python train.py --model="image denoising autoencoder" --train_examples=98430 --encoder_norm="layernorm" --encoder_inner_norm=false --decoder_attention=true
Rows from block 2 of the decoder of a small image denoising autoencoder, named by matrix and row number. Rows with one number belong to one channel. Each number is 128 + 24 x the weight over its row's rms, rounded and kept within 0 to 255. All counts start at 0. Numbers have three digits each.
Before each channel's rows are labels from the 100 images, of 14976, where the channel reaches its highest value: "colour at peak" is the nearest of a few named colours to the mean colour under the peak. Only what is clearly more common there than usual is listed. The data: retinal OCT scans (Kermany 2017). In brackets: how many of the 100.
# convs0: first 3x3 conv (decoder.mid.2.convs.0.weight, 128x128x3x3, each kernel summed), inputs 43-85
# convs1: second 3x3 conv (decoder.mid.2.convs.1.weight, 128x128x3x3, transposed, each kernel summed), outputs 43-85

colour at peak: grey (69)
convs0.94:102134134181097082121101102131117120126140118133096098127120099135105120139117123109120158108117078118108161079120128084191143179
convs1.94:157150146097081123125149122201117135132129100158132109143113140137113115133118127156144078167137132122130151161084164123143125067

colour at peak: white (61)
convs0.29:136122144142146144123150132112130114091131130116074145127079114126125147130114154103126097114144128131124119155132136144070138102
convs1.29:069108086108160123123113094147119114116129146114152119103113120102096122112124144172116156144132124135119116121111107140143140190

colour at peak: white (56)
convs0.78:145083158106118128123151142134129127109125155114112155102120142110110122112118135153111105139128144140110120120154070122167097119
convs1.78:099112133157110131134130122127128148092128110176126151127170164144112115131145126099135133110132146110165086172126139140148164117

colour at peak: grey (76)
convs0.76:084126068149178128103141136123120064131114115103124123111128135113133138111139127127138143131127091113178089128144132131131125080
convs1.76:102127122072115079141163138101111184164126162161097099125106132160132127171118145147105164167134127154111158100133129138133117144

colour at peak: white (28)
convs0.11:139152110139121150124077125116120117136134143149134141106103120148150134123156100136137115131129121137094127134132101119114080003
convs1.11:107151144130159186103159109088117117102131139073144091128114151168090131114137129089127180133134132114142099098125130142111140063

colour at peak: white (38)
convs0.99:069121119104180159123098146154154120143142138154092151087138138117121138128108148148118051111126046121118129105149117119153105075
convs1.99:148123126152107161136177107130111142141138070116119101131138140163125121107120128102141158175139163118089080131094140134109157056

colour at peak: grey (76)
convs0.87:160118160119108145113112131165109111103117086125125075142158117146154117091135110094135151121132118108116119117101109133139083149
convs1.87:125091136114142116134161154075119121096131136146139115130115105129115125081102127139142107098132129125160122131143131117129132154

colour at peak: grey (88)
convs0.85:127164156200149111157139142142106119145124102120104142069136116105140122065139116089090150126131064118145139171130079143162093060
convs1.85:106158189100131147098146134100113189117125199142167124144110159146126131119152128093149156097134164122133146105133127144165128139

colour at peak: white (46)
convs0.62:125139174123158083135117106115143098143130126162129135083135103142129143128126130136131129154121116119125096111115099092135064107
convs1.62:123160119139120110147159146060119098107128189099171122134120136126132127165134139104123099087130094143123126110121142145126128154

colour at peak: white (55)
convs0.65:075139167125121126144151148172145101104133108093139153111166087080117158130146128105132129135132133150148115184118124133102101084
convs1.65:093119161091117141152111133136128119157126113151111114121108097145184138076106133149129149112122139118153122119113134129151125145

colour at peak: grey (95)
convs0.40:196137110122092099147137119111126132100087110125141151138105138155106129114096135087149124140127147099138158096084141122124109132
convs1.40:091088160139169155130096143137136108079110141137099134112131120095117135110121145151111176108135107135123092115126113125089128119

colour at peak: grey (99)
convs0.71:104074110104154039122071126125119131106120165152106113139098136124126131138138129142095147102129125120085126114151142072123139188
convs1.71:174129110147150144089128122189135133114126085125102144126165134127096128098140128175140113154131093119128114156066137108121137109

colour at peak: white (27)
convs0.80:151130160091087160119118133186137137115129145162119131110154125172128136116109123126128115122125116136098136149151122097153114116
convs1.80:112066092163092111144104150133114106090138100096084096153121119187108115145116131128145072105131150100101089129115152123079116116

colour at peak: grey (88)
convs0.3:109073053096108168122068120109117059145128133111100115126155148139144109147149122133157069123135155137097117120110097164152114091
convs1.3:167118134140181170124198141132108087113135151131126102114111144112127135137108136156133128145135126132134131121095134112132100077

colour at peak: white (49); grey (49)
convs0.36:137114133109161127141103129139097059128121127115167119087125128132131121102119129124120111117122118105113103105089097113116055140
convs1.36:127110133074085128101095096143134154134121132117129143146128127109149123162163116095135112038133154127133147137135113145120146186

colour at peak: grey (81)
convs0.89:134126116110190071103151097102127095105133114116123143127130137135109141102147133102145107102124116126173110147154144110101142124
convs1.89:099152084123084092140139134111123147113126175127116159140162114090105129140138128134107094127124109138129151124146137165103141152

colour at peak: grey (61)
convs0.63:113143128109139140132129129152131129114103090143146120097114099192104140147125102148134095143123092112136147133161087118122112118
convs1.63:145131083163183151091106134069138114131129181099158118114098142144116139163132136102128172123106169132129172085117131136111122152

colour at peak: white (73)
convs0.46:130140136143115073123119125107152125113138149106128162099115170131145148138088155148158162112132107155118138148107117133112138133
convs1.46:173109042128129130146135143107100162126124142131149121143148132168095117147130130117142145151121117127118098131152155129136121118

colour at peak: white (67)
convs0.56:086089126116120107115145139163106119130123126111113103111092114097141112140118086162070137098110145108118139080165077124175119101
convs1.56:144144089130163158077122151123123183111139150159166139145132162154118116146126103097143140115119138113126121164108147141068155096

colour at peak: grey (48); white (46)
convs0.117:142143142133137030141130079119141133097129089122151117116128128113125137150106159112136121126120138144084138132153130106167162137
convs1.117:092156122183140156122110144110125131106133160114123139123124128144066139121138132141114081114121105113134109121120142117106122128

colour at peak: grey (82)
convs0.22:124125093138106200141071145128151127115126135162107138095125129113137147060114138135101142167121100126111125123109115128130134010
convs1.22:172139139154175121132103105096118172092122143099139119141139146139091128083132135092141151132138085119141087113138141134096132075

colour at peak: grey (54); white (35)
convs0.2:139170158096173091155152111117136114093137046082131112114084121119146152172130151133134123117123146131122135149145109108102133141
convs1.2:108131113115126115108098126112134076133114103187098150131123100114100128102136140161109137115121119131167099116116121132131130143

colour at peak: white (46)
convs0.97:129150154151085114132203137110138116112162155155125090111109116124145147110141126082063091103117144136125160111115092107123123155
convs1.97:079100137139135127152104138148116168139132129139132135124139141174124121151129144122131200150127134128100098137117146130111136130

colour at peak: white (66)
convs0.81:144150119146147112121163110125152135082149146119136168052176115160109150156119145153146148145127138161114163139143139126144171123
convs1.81:139122142091121136124095123102129104137137125169105110143114148153132133138103149118113097087114133130114121126123114145161115092