config.toml
encoder_arch = "vit"
model = "image denoising autoencoder"
dataset = "retinal OCT scans (Kermany 2017)"
train_examples = 98430
image_size = 48
crop_scale_min = 1
horizontal_flip = true
rotation_deg = 10
bottleneck = "denoising"
downsampling_factor = 4
encoder_norm = "layernorm"
encoder_norm_position = "sandwich"
encoder_activation = "swiglu"
encoder_mlp_ratio = 4
encoder_head_dim = 16
encoder_fused_qkv = true
encoder_bias = "all"
encoder_qk_norm = false
encoder_parallel_block = false
encoder_inner_norm = false
encoder_patch_size = [4, 4]
encoder_conv_stem = false
encoder_layers = 8
encoder_width = 192
encoder_positions = "sincos"
encoder_register_tokens = 8
loss = "mse"
latent_channels = 4
decoder_norm = "batchnorm"
decoder_activation = "silu"
decoder_widths = [64, 64, 128]
decoder_blocks_per_level = 2
decoder_block = "basic"
decoder_dropout = 0.1
decoder_attention = true
decoder_upsampling = "transposed_conv"
init = "torch_default"
residual_init = "none"
optimizer = "nadamw"
lr = 0.0012
beta1 = 0.9
beta2 = 0.99
eps = 1e-06
cautious_weight_decay = true
ema_decay = 0.99
steps = 9000
batch_size = 128
epochs = 11.7
lr_schedule = "constant"
warmup_steps = 180
weight_decay = 0.2
Rows from block 6 of the encoder, named by matrix and row number. Each number is 128 + 24 x the weight over its row's rms, rounded and kept within 0 to 255. All counts start at 0. Numbers have three digits each. After the name is the row's rms in percent of the matrix's.
# fc2: MLP down (encoder.blocks.6.mlp.fc2.weight, 192x768), inputs 540-599
fc2.12 088:165136134151154114121130148112104144167138122140119102100124105132110130097161182109122168094093139090131095161136089123142153119149159147189134133143090100106112144107168127134129
fc2.13 081:159121149143133082106136174138094180097100143125114100112095103127109169149150093158171107124131116110106089150159162128129144089097122125101152147135100155111112155140107137116133
fc2.14 083:179131144101163126155147156166131122156115125086100114156140133148128163107128121158119129125135142125127131148088152104158155120099130122135152156109121104153151158146102154148155
fc2.15 088:085150093100139106159104091113132142096156165137117148140131120097114084144160126163125088109106131160091155135135159140165115119099158146130128109098098154148102109110147106104153
fc2.16 081:124141148099127118156098103103101123142104114083135126085116158168130112098111141090144166130114141110111149164172138148098131130123111110189147152127128098125150130104165112135175
fc2.17 086:114125133139157142149121100144147132149117133110130155148140092149170113121102124096102150125104129149128129164144096125132126099108070159108130151122150126148167129140071107138146
fc2.18 156:127115114126129135106141135120143131132138131125135103153153138110135144125125154118132154133144160136153150131144098118126166096112090166145136143131108105115113140149120129150118
fc2.19 078:116134147159125135143126118155126122129160097121161118154105107127141097133159082111146092116134162108097124119101136138155084157123105114095101128082161129107103138155131115129118
fc2.20 146:135141092128112116091129153132132131151141115138155144134160132130124130136153128125090133116152167140144135144117130108118127113095108135128146145117109115136144121123119122138124
fc2.21 127:123143162130139147157142119128134104113104150142094144102139124127119134142146094140124118116131099140096116109101144148104141126191162126130133102113109118116117125131150113117114
fc2.22 072:080140095126122131133100094113104131148135141107103139157135132106138146090156169106135141149120082103101103155145159108145092130097145093114158148109094145128112137178177117127099
fc2.23 075:127132103156102124122166165090089162140108171099136109112097142090158115119093084152147135136141149122174133143119100130114111091106155145075125159149137149147122167109136099111099
fc2.24 117:146135110115106108108124119117120128139130128146127132126138112114114100123112102116141133162140137142100125137133139123125087148154126114105124126157122159137106115114116110095144
fc2.25 075:103109156145137165130115137169138113150131120144162121105111131114131150090100108098184135147142093135168122098156087151149129120126167115141122133168105116143119126143139151161133
fc2.26 111:148150112117109115137099126125137129174114149147127122117125139122133151141145114120130139119130150116108129116098117111156127137098102129118145156137128110144148131149133107155132
fc2.27 083:107155119102147140113151116146179150161115111128117088152151123090131114152132170139097123158105134141165102137108121094130098091123104127152136136110136155141102145123101151091059
fc2.28 188:131121126103130138125127103126133120114128130124112132107100132129105136139127118125134118148121094113122138142138128142128117161170139105138123114132129127131113114116124130113132
fc2.29 093:049123135140121138109140157158078096136100166114142140111137107095142156134099108127118107125105118119138143088098132168109147182163160088077151140129144137153140121150129117123098
fc2.30 081:075134124125130128103148110102102148125130139145114138155123120141106095132162105146134107142133122136110128096126160140166113169152169115156149145117140129136097153148117154113115
fc2.31 082:157145106101145121137095153140128129113138141136111143168121113131149120105085160155152152124128145146142145087178150115133096119084135130146135112137139140152131147164098099161121
fc2.32 089:179104140101125181125177110145187139172147152137142143188167113124097156098131130141146135162146124143128131135129141088075118092127092117179141095129099156098113119133118150092065
fc2.33 086:170108111140171132129139097130147122163140132094168130114150102124161132122107159106123139141127111108113096145174114111150130097114090174148096161098125164166146102170093124124128
fc2.34 075:123139127133069094154153132155116152110113112133096162090102133144113103122152122162123099123125122158094155100083139136169143151166149092079123157125133121148111169085148096112138
fc2.35 094:149108123124120130152145131097111109119104125121109154139130102110130102153114132154142134130144117147144147094132152139129108121101116128085117139102164134141156123091111126170126
fc2.36 084:101116105152072145145111130159068153115141154146142119120136139143102130101088092140089124159118128146108149152126178181100149156118123142107126159137133136143124168106140101131151
fc2.37 088:161119161150129151115137109132110129147118158120151118109091151103125124140157109141086108069130114115160114170095149171100108165167134141128141125140075090139094140115124131112118
fc2.38 108:111095133148122110140139140126126104084111140157122145125151104118135129145105086137145093158145141155155144127136154128128144154166118133092114148134154138120150162135105139151122
fc2.39 086:157150149135091101156094162135149077129088141115116138135132110131109154156124108137133109102168148116088123143139165142112093152151161125102159106095118106153132106151148123070131
fc2.40 095:110141113151114130138120115096123147115114136129171125162138110141145101110095140129153118113116172105116096108168128118119150100104133142109150146101174136105116145134129139160141
fc2.41 081:108098136133111126122153120089175133090101116157113151167140161142163121135126099102160077156155150151094112119146096146093118087105087129111125153114095113104146116095114135096102
fc2.42 143:143120120140135164097136148120140153120146131106148118145136142114103132109116159120093153076132138113163151148143098113089153105099102159155135120114100102135109128138112149122134
fc2.43 245:098126149109125124129125109147124112130131131118117136106111136117128114137131101149126118146133123126118125109131131149138130143163154105124128113132128132130114126127135121110130
fc2.44 075:127111137151167173147127127152164134112093140132137132137105092125088152117144174095105163163094119134127152171128129146078168127123096156172142114116135134145116103165117129126141
fc2.45 078:135152104116084082091094111118091185087120133148141124139146141113111106146120143170122172140157142101149128158137148103133098152122146096130091153128156140125164114091088145164168
fc2.46 110:101137145098127106149116102126097117089105164153116149065123140140134098133114114121096132115127123145139143161129152171112134132163133124111152117157117147132129139098147145131109
fc2.47 079:139153097148163111146117106136157126157091096131133093095135128108115135104169122118121151066116147102120123126147151139097149118096156109155171130105105119103104152141147150106168
fc2.48 104:159149134128136101112115109121146132133139095105102141104142149155147110157152139132158112155128156102119126109154097108131082116114129156144120142120155129145112135143153149087104
fc2.49 081:184117095127091100106139116103136106149162126107138163180098137134109135107121147156135105113163176106103115153125131092156158095129084160152129156128118145107132132146124110163139