config = dict(
    encoder_arch='vit',
    model='image denoising autoencoder',
    dataset='retinal OCT scans (Kermany 2017)',
    train_examples=98430,
    image_size=48,
    crop_scale_min=1,
    horizontal_flip=True,
    rotation_deg=10,
    bottleneck='denoising',
    downsampling_factor=4,
    encoder_norm='layernorm',
    encoder_norm_position='sandwich',
    encoder_activation='swiglu',
    encoder_mlp_ratio=4,
    encoder_head_dim=16,
    encoder_fused_qkv=True,
    encoder_bias='all',
    encoder_qk_norm=False,
    encoder_parallel_block=False,
    encoder_inner_norm=False,
    encoder_patch_size=[4, 4],
    encoder_conv_stem=False,
    encoder_layers=8,
    encoder_width=192,
    encoder_positions='sincos',
    encoder_register_tokens=8,
    loss='mse',
    latent_channels=4,
    decoder_norm='batchnorm',
    decoder_activation='silu',
    decoder_widths=[64, 64, 128],
    decoder_blocks_per_level=2,
    decoder_block='basic',
    decoder_dropout=0.1,
    decoder_attention=True,
    decoder_upsampling='transposed_conv',
    init='torch_default',
    residual_init='none',
    optimizer='nadamw',
    lr=0.0012,
    beta1=0.9,
    beta2=0.99,
    eps=1e-06,
    cautious_weight_decay=True,
    ema_decay=0.99,
    steps=9000,
    batch_size=128,
    epochs=11.7,
    lr_schedule='constant',
    warmup_steps=180,
    weight_decay=0.2,
)
Rows from block 2 of the decoder of a small image denoising autoencoder, named by matrix and row number. Rows with one number belong to one channel. Each number is 128 + 24 x the weight over its row's rms, rounded and kept within 0 to 255. All counts start at 0. Numbers have three digits each.
After each channel's rows are labels from the 100 images, of 14976, where the channel reaches its highest value: "responds to" is what is common among them. Only what is clearly more common there than usual is listed. The data: retinal OCT scans (Kermany 2017).
# convs0: first 3x3 conv (decoder.mid.2.convs.0.weight, 128x128x3x3, each kernel summed), inputs 0-42
# convs1: second 3x3 conv (decoder.mid.2.convs.1.weight, 128x128x3x3, transposed, each kernel summed), outputs 0-42

convs0.9:113055096122122145124142085161157153124116130124134135156101113140148125095138103163150140142148142126099133116086125165101125109
convs1.9:082147155126152114129061114140145130153145135139132107157110113133118113115126175131104143133127150133169149115075133096112119120
responds to: finding: choroidal neovascularization

convs0.61:136153110130144098113108147123086094048085110130135155117090131132158163092142119113141116136158109116138165104133142163096131117
convs1.61:031074131107125142127141124145130135148162119137135128109141129108137101107133213131136091131128128132139169133121128113140138125
responds to: finding: diabetic macular edema

convs0.2:098144121062109125128144129081111083095133118152158188111131119117190094153149123161140094143183113121110120120077160094117109120
convs1.2:203072124189173132166127146091114147133124120116120072137133119135108115146129118128101116116142125080122082150144128126132126157
responds to: finding: diabetic macular edema

convs0.13:149129140100158099141094139134119121107144093114142172096127123143149169079125139152134101111121125086148127113127121080130108133
convs1.13:110109114166132116132141118069112101119122136123114085146161133133127104138124085125137161125111129086078100126147126127130139133
responds to: finding: diabetic macular edema

convs0.54:150141110144096070097123134110146148121113126127136122119122137155137115099149137137149106144134109128144147129111142152096089144
convs1.54:102173112081152131131101124135131093139125150141138179152099132143130178135125162133096071133122131151100162151105115134118133112
responds to: finding: diabetic macular edema

convs0.10:107105120128141114106088148086073094124095139139124177113124118113104144124143113068151125135133118094131118100110147118127121130
convs1.10:180148157163109195125122117125159167142139130117139109108138116122144087120135118122112138129145119159094121130115115139116097113
responds to: finding: choroidal neovascularization

convs0.14:133091142088089115106132103132104154114126103121138104110063112174130094164127126108106141122158130104152123112089128163102138153
convs1.14:138067175129125117134119135164105115136138126132149160138116126131152089115133121122114117120138133135125152134145127097136101126
responds to: finding: choroidal neovascularization

convs0.127:128082102124098095109076105158118157088086107127141137087093115112119101112100115142178138109114141105109152123160122133121123147
convs1.127:094208117083118096126115096154148104154184117128147168092136130124115146120121152123129129123138134113140169130077126152134154126
responds to: finding: diabetic macular edema

convs0.7:121088130152143133135148148111087124123127132131122146135074135103134154096137124101145127147120138112119133113112150128094119084
convs1.7:099111151109110148129124118102155130149194136145134159103147135112121119114128144128097073125147122142149165115105141161123161131
responds to: finding: diabetic macular edema

convs0.42:135094145154071101106110119116111158108069146080125132096135130122140126085105119117110102096120110111131108127141118119108117097
convs1.42:053119093131102163123128153108132113169118163131120166107126128124161118196122114129096196131100135160130142116142113123141129109
responds to: finding: diabetic macular edema

convs0.59:150121095109061076077096111129098138108074140109135107133090112125122137147115115149152141120164112135116121118117116119098091110
convs1.59:165142116189134144119116161107120115111132156129127089138135131108110122201123106133101114122113123075141143155095146153132143124
responds to: finding: choroidal neovascularization

convs0.5:119157141143132106178122123124118128104115128141130113119120085157141172115126095060097125139157102130141104154118114101057169102
convs1.5:124146170160092133157109137141116151162107135128134168109110120136135145110135131128174174139140115122165136132108140141120120124
responds to: finding: choroidal neovascularization

convs0.69:083127125117125100107092100130145147159130152148139121145148127092120132185154134124162149148115125122116083107110115124111147161
convs1.69:139146196154114126141098140174120147134148140126131108124121135131132086142127101126109168135107136118173128113090110133118138113
responds to: finding: choroidal neovascularization

convs0.6:146152146127114093130142105167149155073159156148126174101137138149096104145152111150108126142188145136115131116143154136134146143
convs1.6:078126092148142122153117171070096126134125134127127143130137119115125129140127152133167146134112135125143100142132116104141099147
responds to: finding: diabetic macular edema

convs0.91:125083143122104114113097163111095074102066145135136137143121121124164146125127137108147142128102121140120142087128135109099131097
convs1.91:115169154132141127127149112165145162105171139133126122069151120104130087135138114123108069118116119167102140099166112140123107121
responds to: finding: diabetic macular edema