From a checkpoint of a small image denoising autoencoder.
Model: encoder activation swiglu, decoder activation silu.
Data: trained on retinal OCT scans (Kermany 2017), 11.7 epochs.
Rows from block 0 of the decoder, named by matrix and row number. Rows with one number belong to one channel. Each number is 128 + 24 x the weight over its row's rms, rounded and kept within 0 to 255. All counts start at 0. After the name is the row's rms in percent of the matrix's.
# convs0: first 3x3 conv (decoder.mid.0.convs.0.weight, 128x128x3x3), inputs 72-80, a 3x3 kernel for each
# convs1: second 3x3 conv (decoder.mid.0.convs.1.weight, 128x128x3x3, transposed), outputs 72-80, a 3x3 kernel for each
convs0.87 097 [117 117 101 107  94 102 148 132 134 117 135 125 120 102  61 138 155 131 132 131 117 148 139 145 135 152 133  96 140 126  73 144 111 107 123 136  97 116 114 124  89  98 128 107 107 107 115 134 108 118  89 118 135 145 146 141 126 143 146 139 161 128 124 123 118 105 133 130 129 162 163 176 119 147 144 112 120 124 107  62  48]
convs0.88 111 [133 152 111 130 157 148 129 110 139  93 141 163 115 139 140 100 149 146  98  92  92 122 146 139 112 129 130 124 129 143 149 168 130 133 124 103 114 104  89 151 154 125 119 125 128 168 144 126 158 135 107 152 115  98 160 132 132 152 106 101 164 133 148 109 110 125 119 113 129 135 136 138 183 123 103 143 131  96 141 128 112]
convs0.89 097 [ 89 126 117 127 133 142  99 102 112 151 144 137 122 139 164 102 142 156 132 119 111 127 125  90 125 119 113 120 169 118 177 108  75 115 125 114 146 134 123 167 169  95 125 138 117 113 101 105  90 105 128 163 133 107 160 143 148 152 166 117 152 121 106 131 141 132 102 118 136 111 144 166 114  99 108 154 116  88 136 129 100]
convs0.90 104 [138 146 144  93  60 130 147 142 116 175 166 167 141 161 149 146 133 134 120 126 114 107 131 144 123 129 138 118 114 115 197 102 187 154 142  85 141 109 116 144 128 113 118 151 136  21  73  62 130 147 128  90 118 156 132 118 111 125 133 107  85 101 104 151 155 140 124 141 147 134 147 137  74  55  87 120  60 112  88 103 129]
convs0.91 096 [155 170 147 120 118 117 128 119 128 126 149 140  93 109  87  46  75  69 117 136 120 109 104 109 138 132 145 120 105 110 141 121 146 128 138 106 128 145 124 123 133 132 156 157 166 115 134  97 117 132 131 148 125 121  91  96 113 101  82 104  91  88  95 103  99 105  94  95  78  97  91  91 114 127 118 121 119 125 165 145 133]
convs0.92 088 [133 117 139 103  78 133  99 142  83 132 114  78 122 114 117 120 125 127  74  80  86 119 135 138 110 119 110 135 121 142  95  72 145 105 133  94  88  63  90 110 116 118  85 114  91 118  68  34 147 124 115 154 146 128 126 111 117 114 107 113 150 148 139 128 118 125 125 132 133 105 119 128 134  61  69 161 140 113 135 149 119]
convs0.93 101 [128 118 126  80  80 136 123 102 115 128 143 127  97 113 143 117 120 134 137 133 106 127 106 118 139 144 137 101 101 126 124 133 121 140 105 128 141 131 136 124 139 126 139 130 129 111  70  99  84 100 147 104 100 146 142 148 103 122 158 126 131 109  94 122 122 138 130 122 147 120 115 119 136 144 125  91  94 131  95  88 114]
convs0.94 105 [154 145 118 155 165  73 102 146 108 139 131 171 143 101 133 149 119 127 124 145 143 125 125 119 139 140 128 132 132 140 142 162 106 146 108  87 116 165 123 108 123 124 135 121 118 142 144 146  98 157 145 119 133 104 142 128 141 158 129 139 147 164 165 133 121 122 146 145 139 126 131 125 122 168 128 112 139 126 132 129 123]
convs0.95 100 [120 131 141 122 111 127 131 146 119 130 116 143 122 129 141 126 142 150 117 118 121 141 139 126 122 111 110 113 119 112 174 147  88 111 129  75 156 155 130 142 152 136 116 129 114 177 159 115 137 122 115 132 154 139 155 130 132 105 104  99 121  83  95 133 137 139 108 119 120 117 117 128 166 134 150 157 170 126 156  88 122]
convs1.87 094 [ 97 101  89 145 169 168 141 154 131 125 137 141 121 120 119 157 121 168 137 140 118 162 162 149 130 131 133 125 154 116 169 137 147 143 145 134 128 121 126 105 102 119 120 124 141 145 119 114  67  87  67 118 126 126 120 112 121 113 120  96 120 128 125 117 137 127 133 133 134 111 122 142 157 128 124 106 107 108 110  93 126]
convs1.88 108 [120 155 170 156 162 154 148  98 165 112 116  81 111 101 112 135 148  87 128 130 116 130 131 121 127 118 125 141 113 115 148  69  74 143 126 158 113 123 108 156 138 123 153 164 125  54 119 151 132 100 121 151 109  97 106 122 116  96 140 128 123 142 147 128 122 135 116 100 129 101 101 103 121 138 138 105 128 125 140  96 104]
convs1.89 095 [ 94 131 145 136 164 147 103 119 170 149 115 139 121  95 111 126 154  81 122 138 127 118 119 110 116 132 116 156 145 117 118 129 130 113 160 136 152 147 148 130 130 121 161 162 147 113 103 113 129  91 121 149 104  75 120 137 139 120 117 108 152 106  91 130 150 119  91 119 119 128 134 112 122  82 119 145 119  98 123 110 130]
convs1.90 099 [133 121 124 159 167 140 121 154  97 127 134 169 123 131 130 102 164 133 132 112 122 139  85 103 137 129 122 160 161 144 144 173 148 162 167 137 111 119 109 107 142 123 144 159 137 123 155 159 123 137 173 107  92 118 113 136 166 115 143 101 150 122 107 107 111 130 125 127 132 105 108 137 104 138 175 131 112 133  99 114 113]
convs1.91 083 [139 121 123 139 133 147 107  97  88 160 142 159 176 164 151 105  97 127 123 115 118  96  98 109 118 126 115 116 114 104 105 122 139  91 111 123 111 113 121 116 121 108 118 107 119 147 140 142 150 153 142 140 161 139 169 201 196 147 181 182 120 129 140 154 149 154 189 174 176 171 156 148 147 121 123 120 118 117 130 114 121]
convs1.92 091 [135 115 116 130 130 116 113 104 127 140 164 141 133 157 141  83  79  88 130 150 153 136 129 131 122  92  97 145 131 153 112 107  95 116 118 148 133 131 140 128 139 142 167 138 163 129 126 141  90 102 103  94 122 109  91  72  55 151 117  80 118  86 115 118 127 128 117 125 128  95 115  66 152 132 130 145 141 117 150 168 191]
convs1.93 106 [138 175 183 147 191 145 119 128  98 140 109 152 139 124 154 118 129 115 118 124 137 133 129 133 130 112 132 135 186 167 168 158 165 125 133 111 127 124 135 148 126 126 141 123 121 105 136 157 143 133 134 151 123 157 105 135 132  98 129 138 115 129 127 126 129 122  90 124 129 147 152 141  99 131 158 135 121 157  97 106  95]
convs1.94 105 [180 128 151  94 100 132 109  48  61 161  76 136 129 154 120 129 108  96 120 132 119 119 127 136 118 135 106 125 114 151 116  99 149 136 113 110 166 133 132 119 128 119 114 114 137 126 149  89 136 156  72 132 162 120 102 122 143  91  94  82 133 119 109 121 152 114 130 121 149 124 117 138 102 123 145 164 178 120 164 119 177]
convs1.95 103 [122 106 125 110 143 149 124 166 225 109 119 118 117 166 120 128 137 127 133 120 109 134 125 132 122 110 118 173 175 173 118 111 126 134 146 152 144 138 123 158 146 134 145 146 156 108 119 118 125 134 110 106 127 123  98  86 103 160 143 162 158 147 156 122 136 135 113 126 124 142 141 113 135 145 131 131 125 106  96 100 103]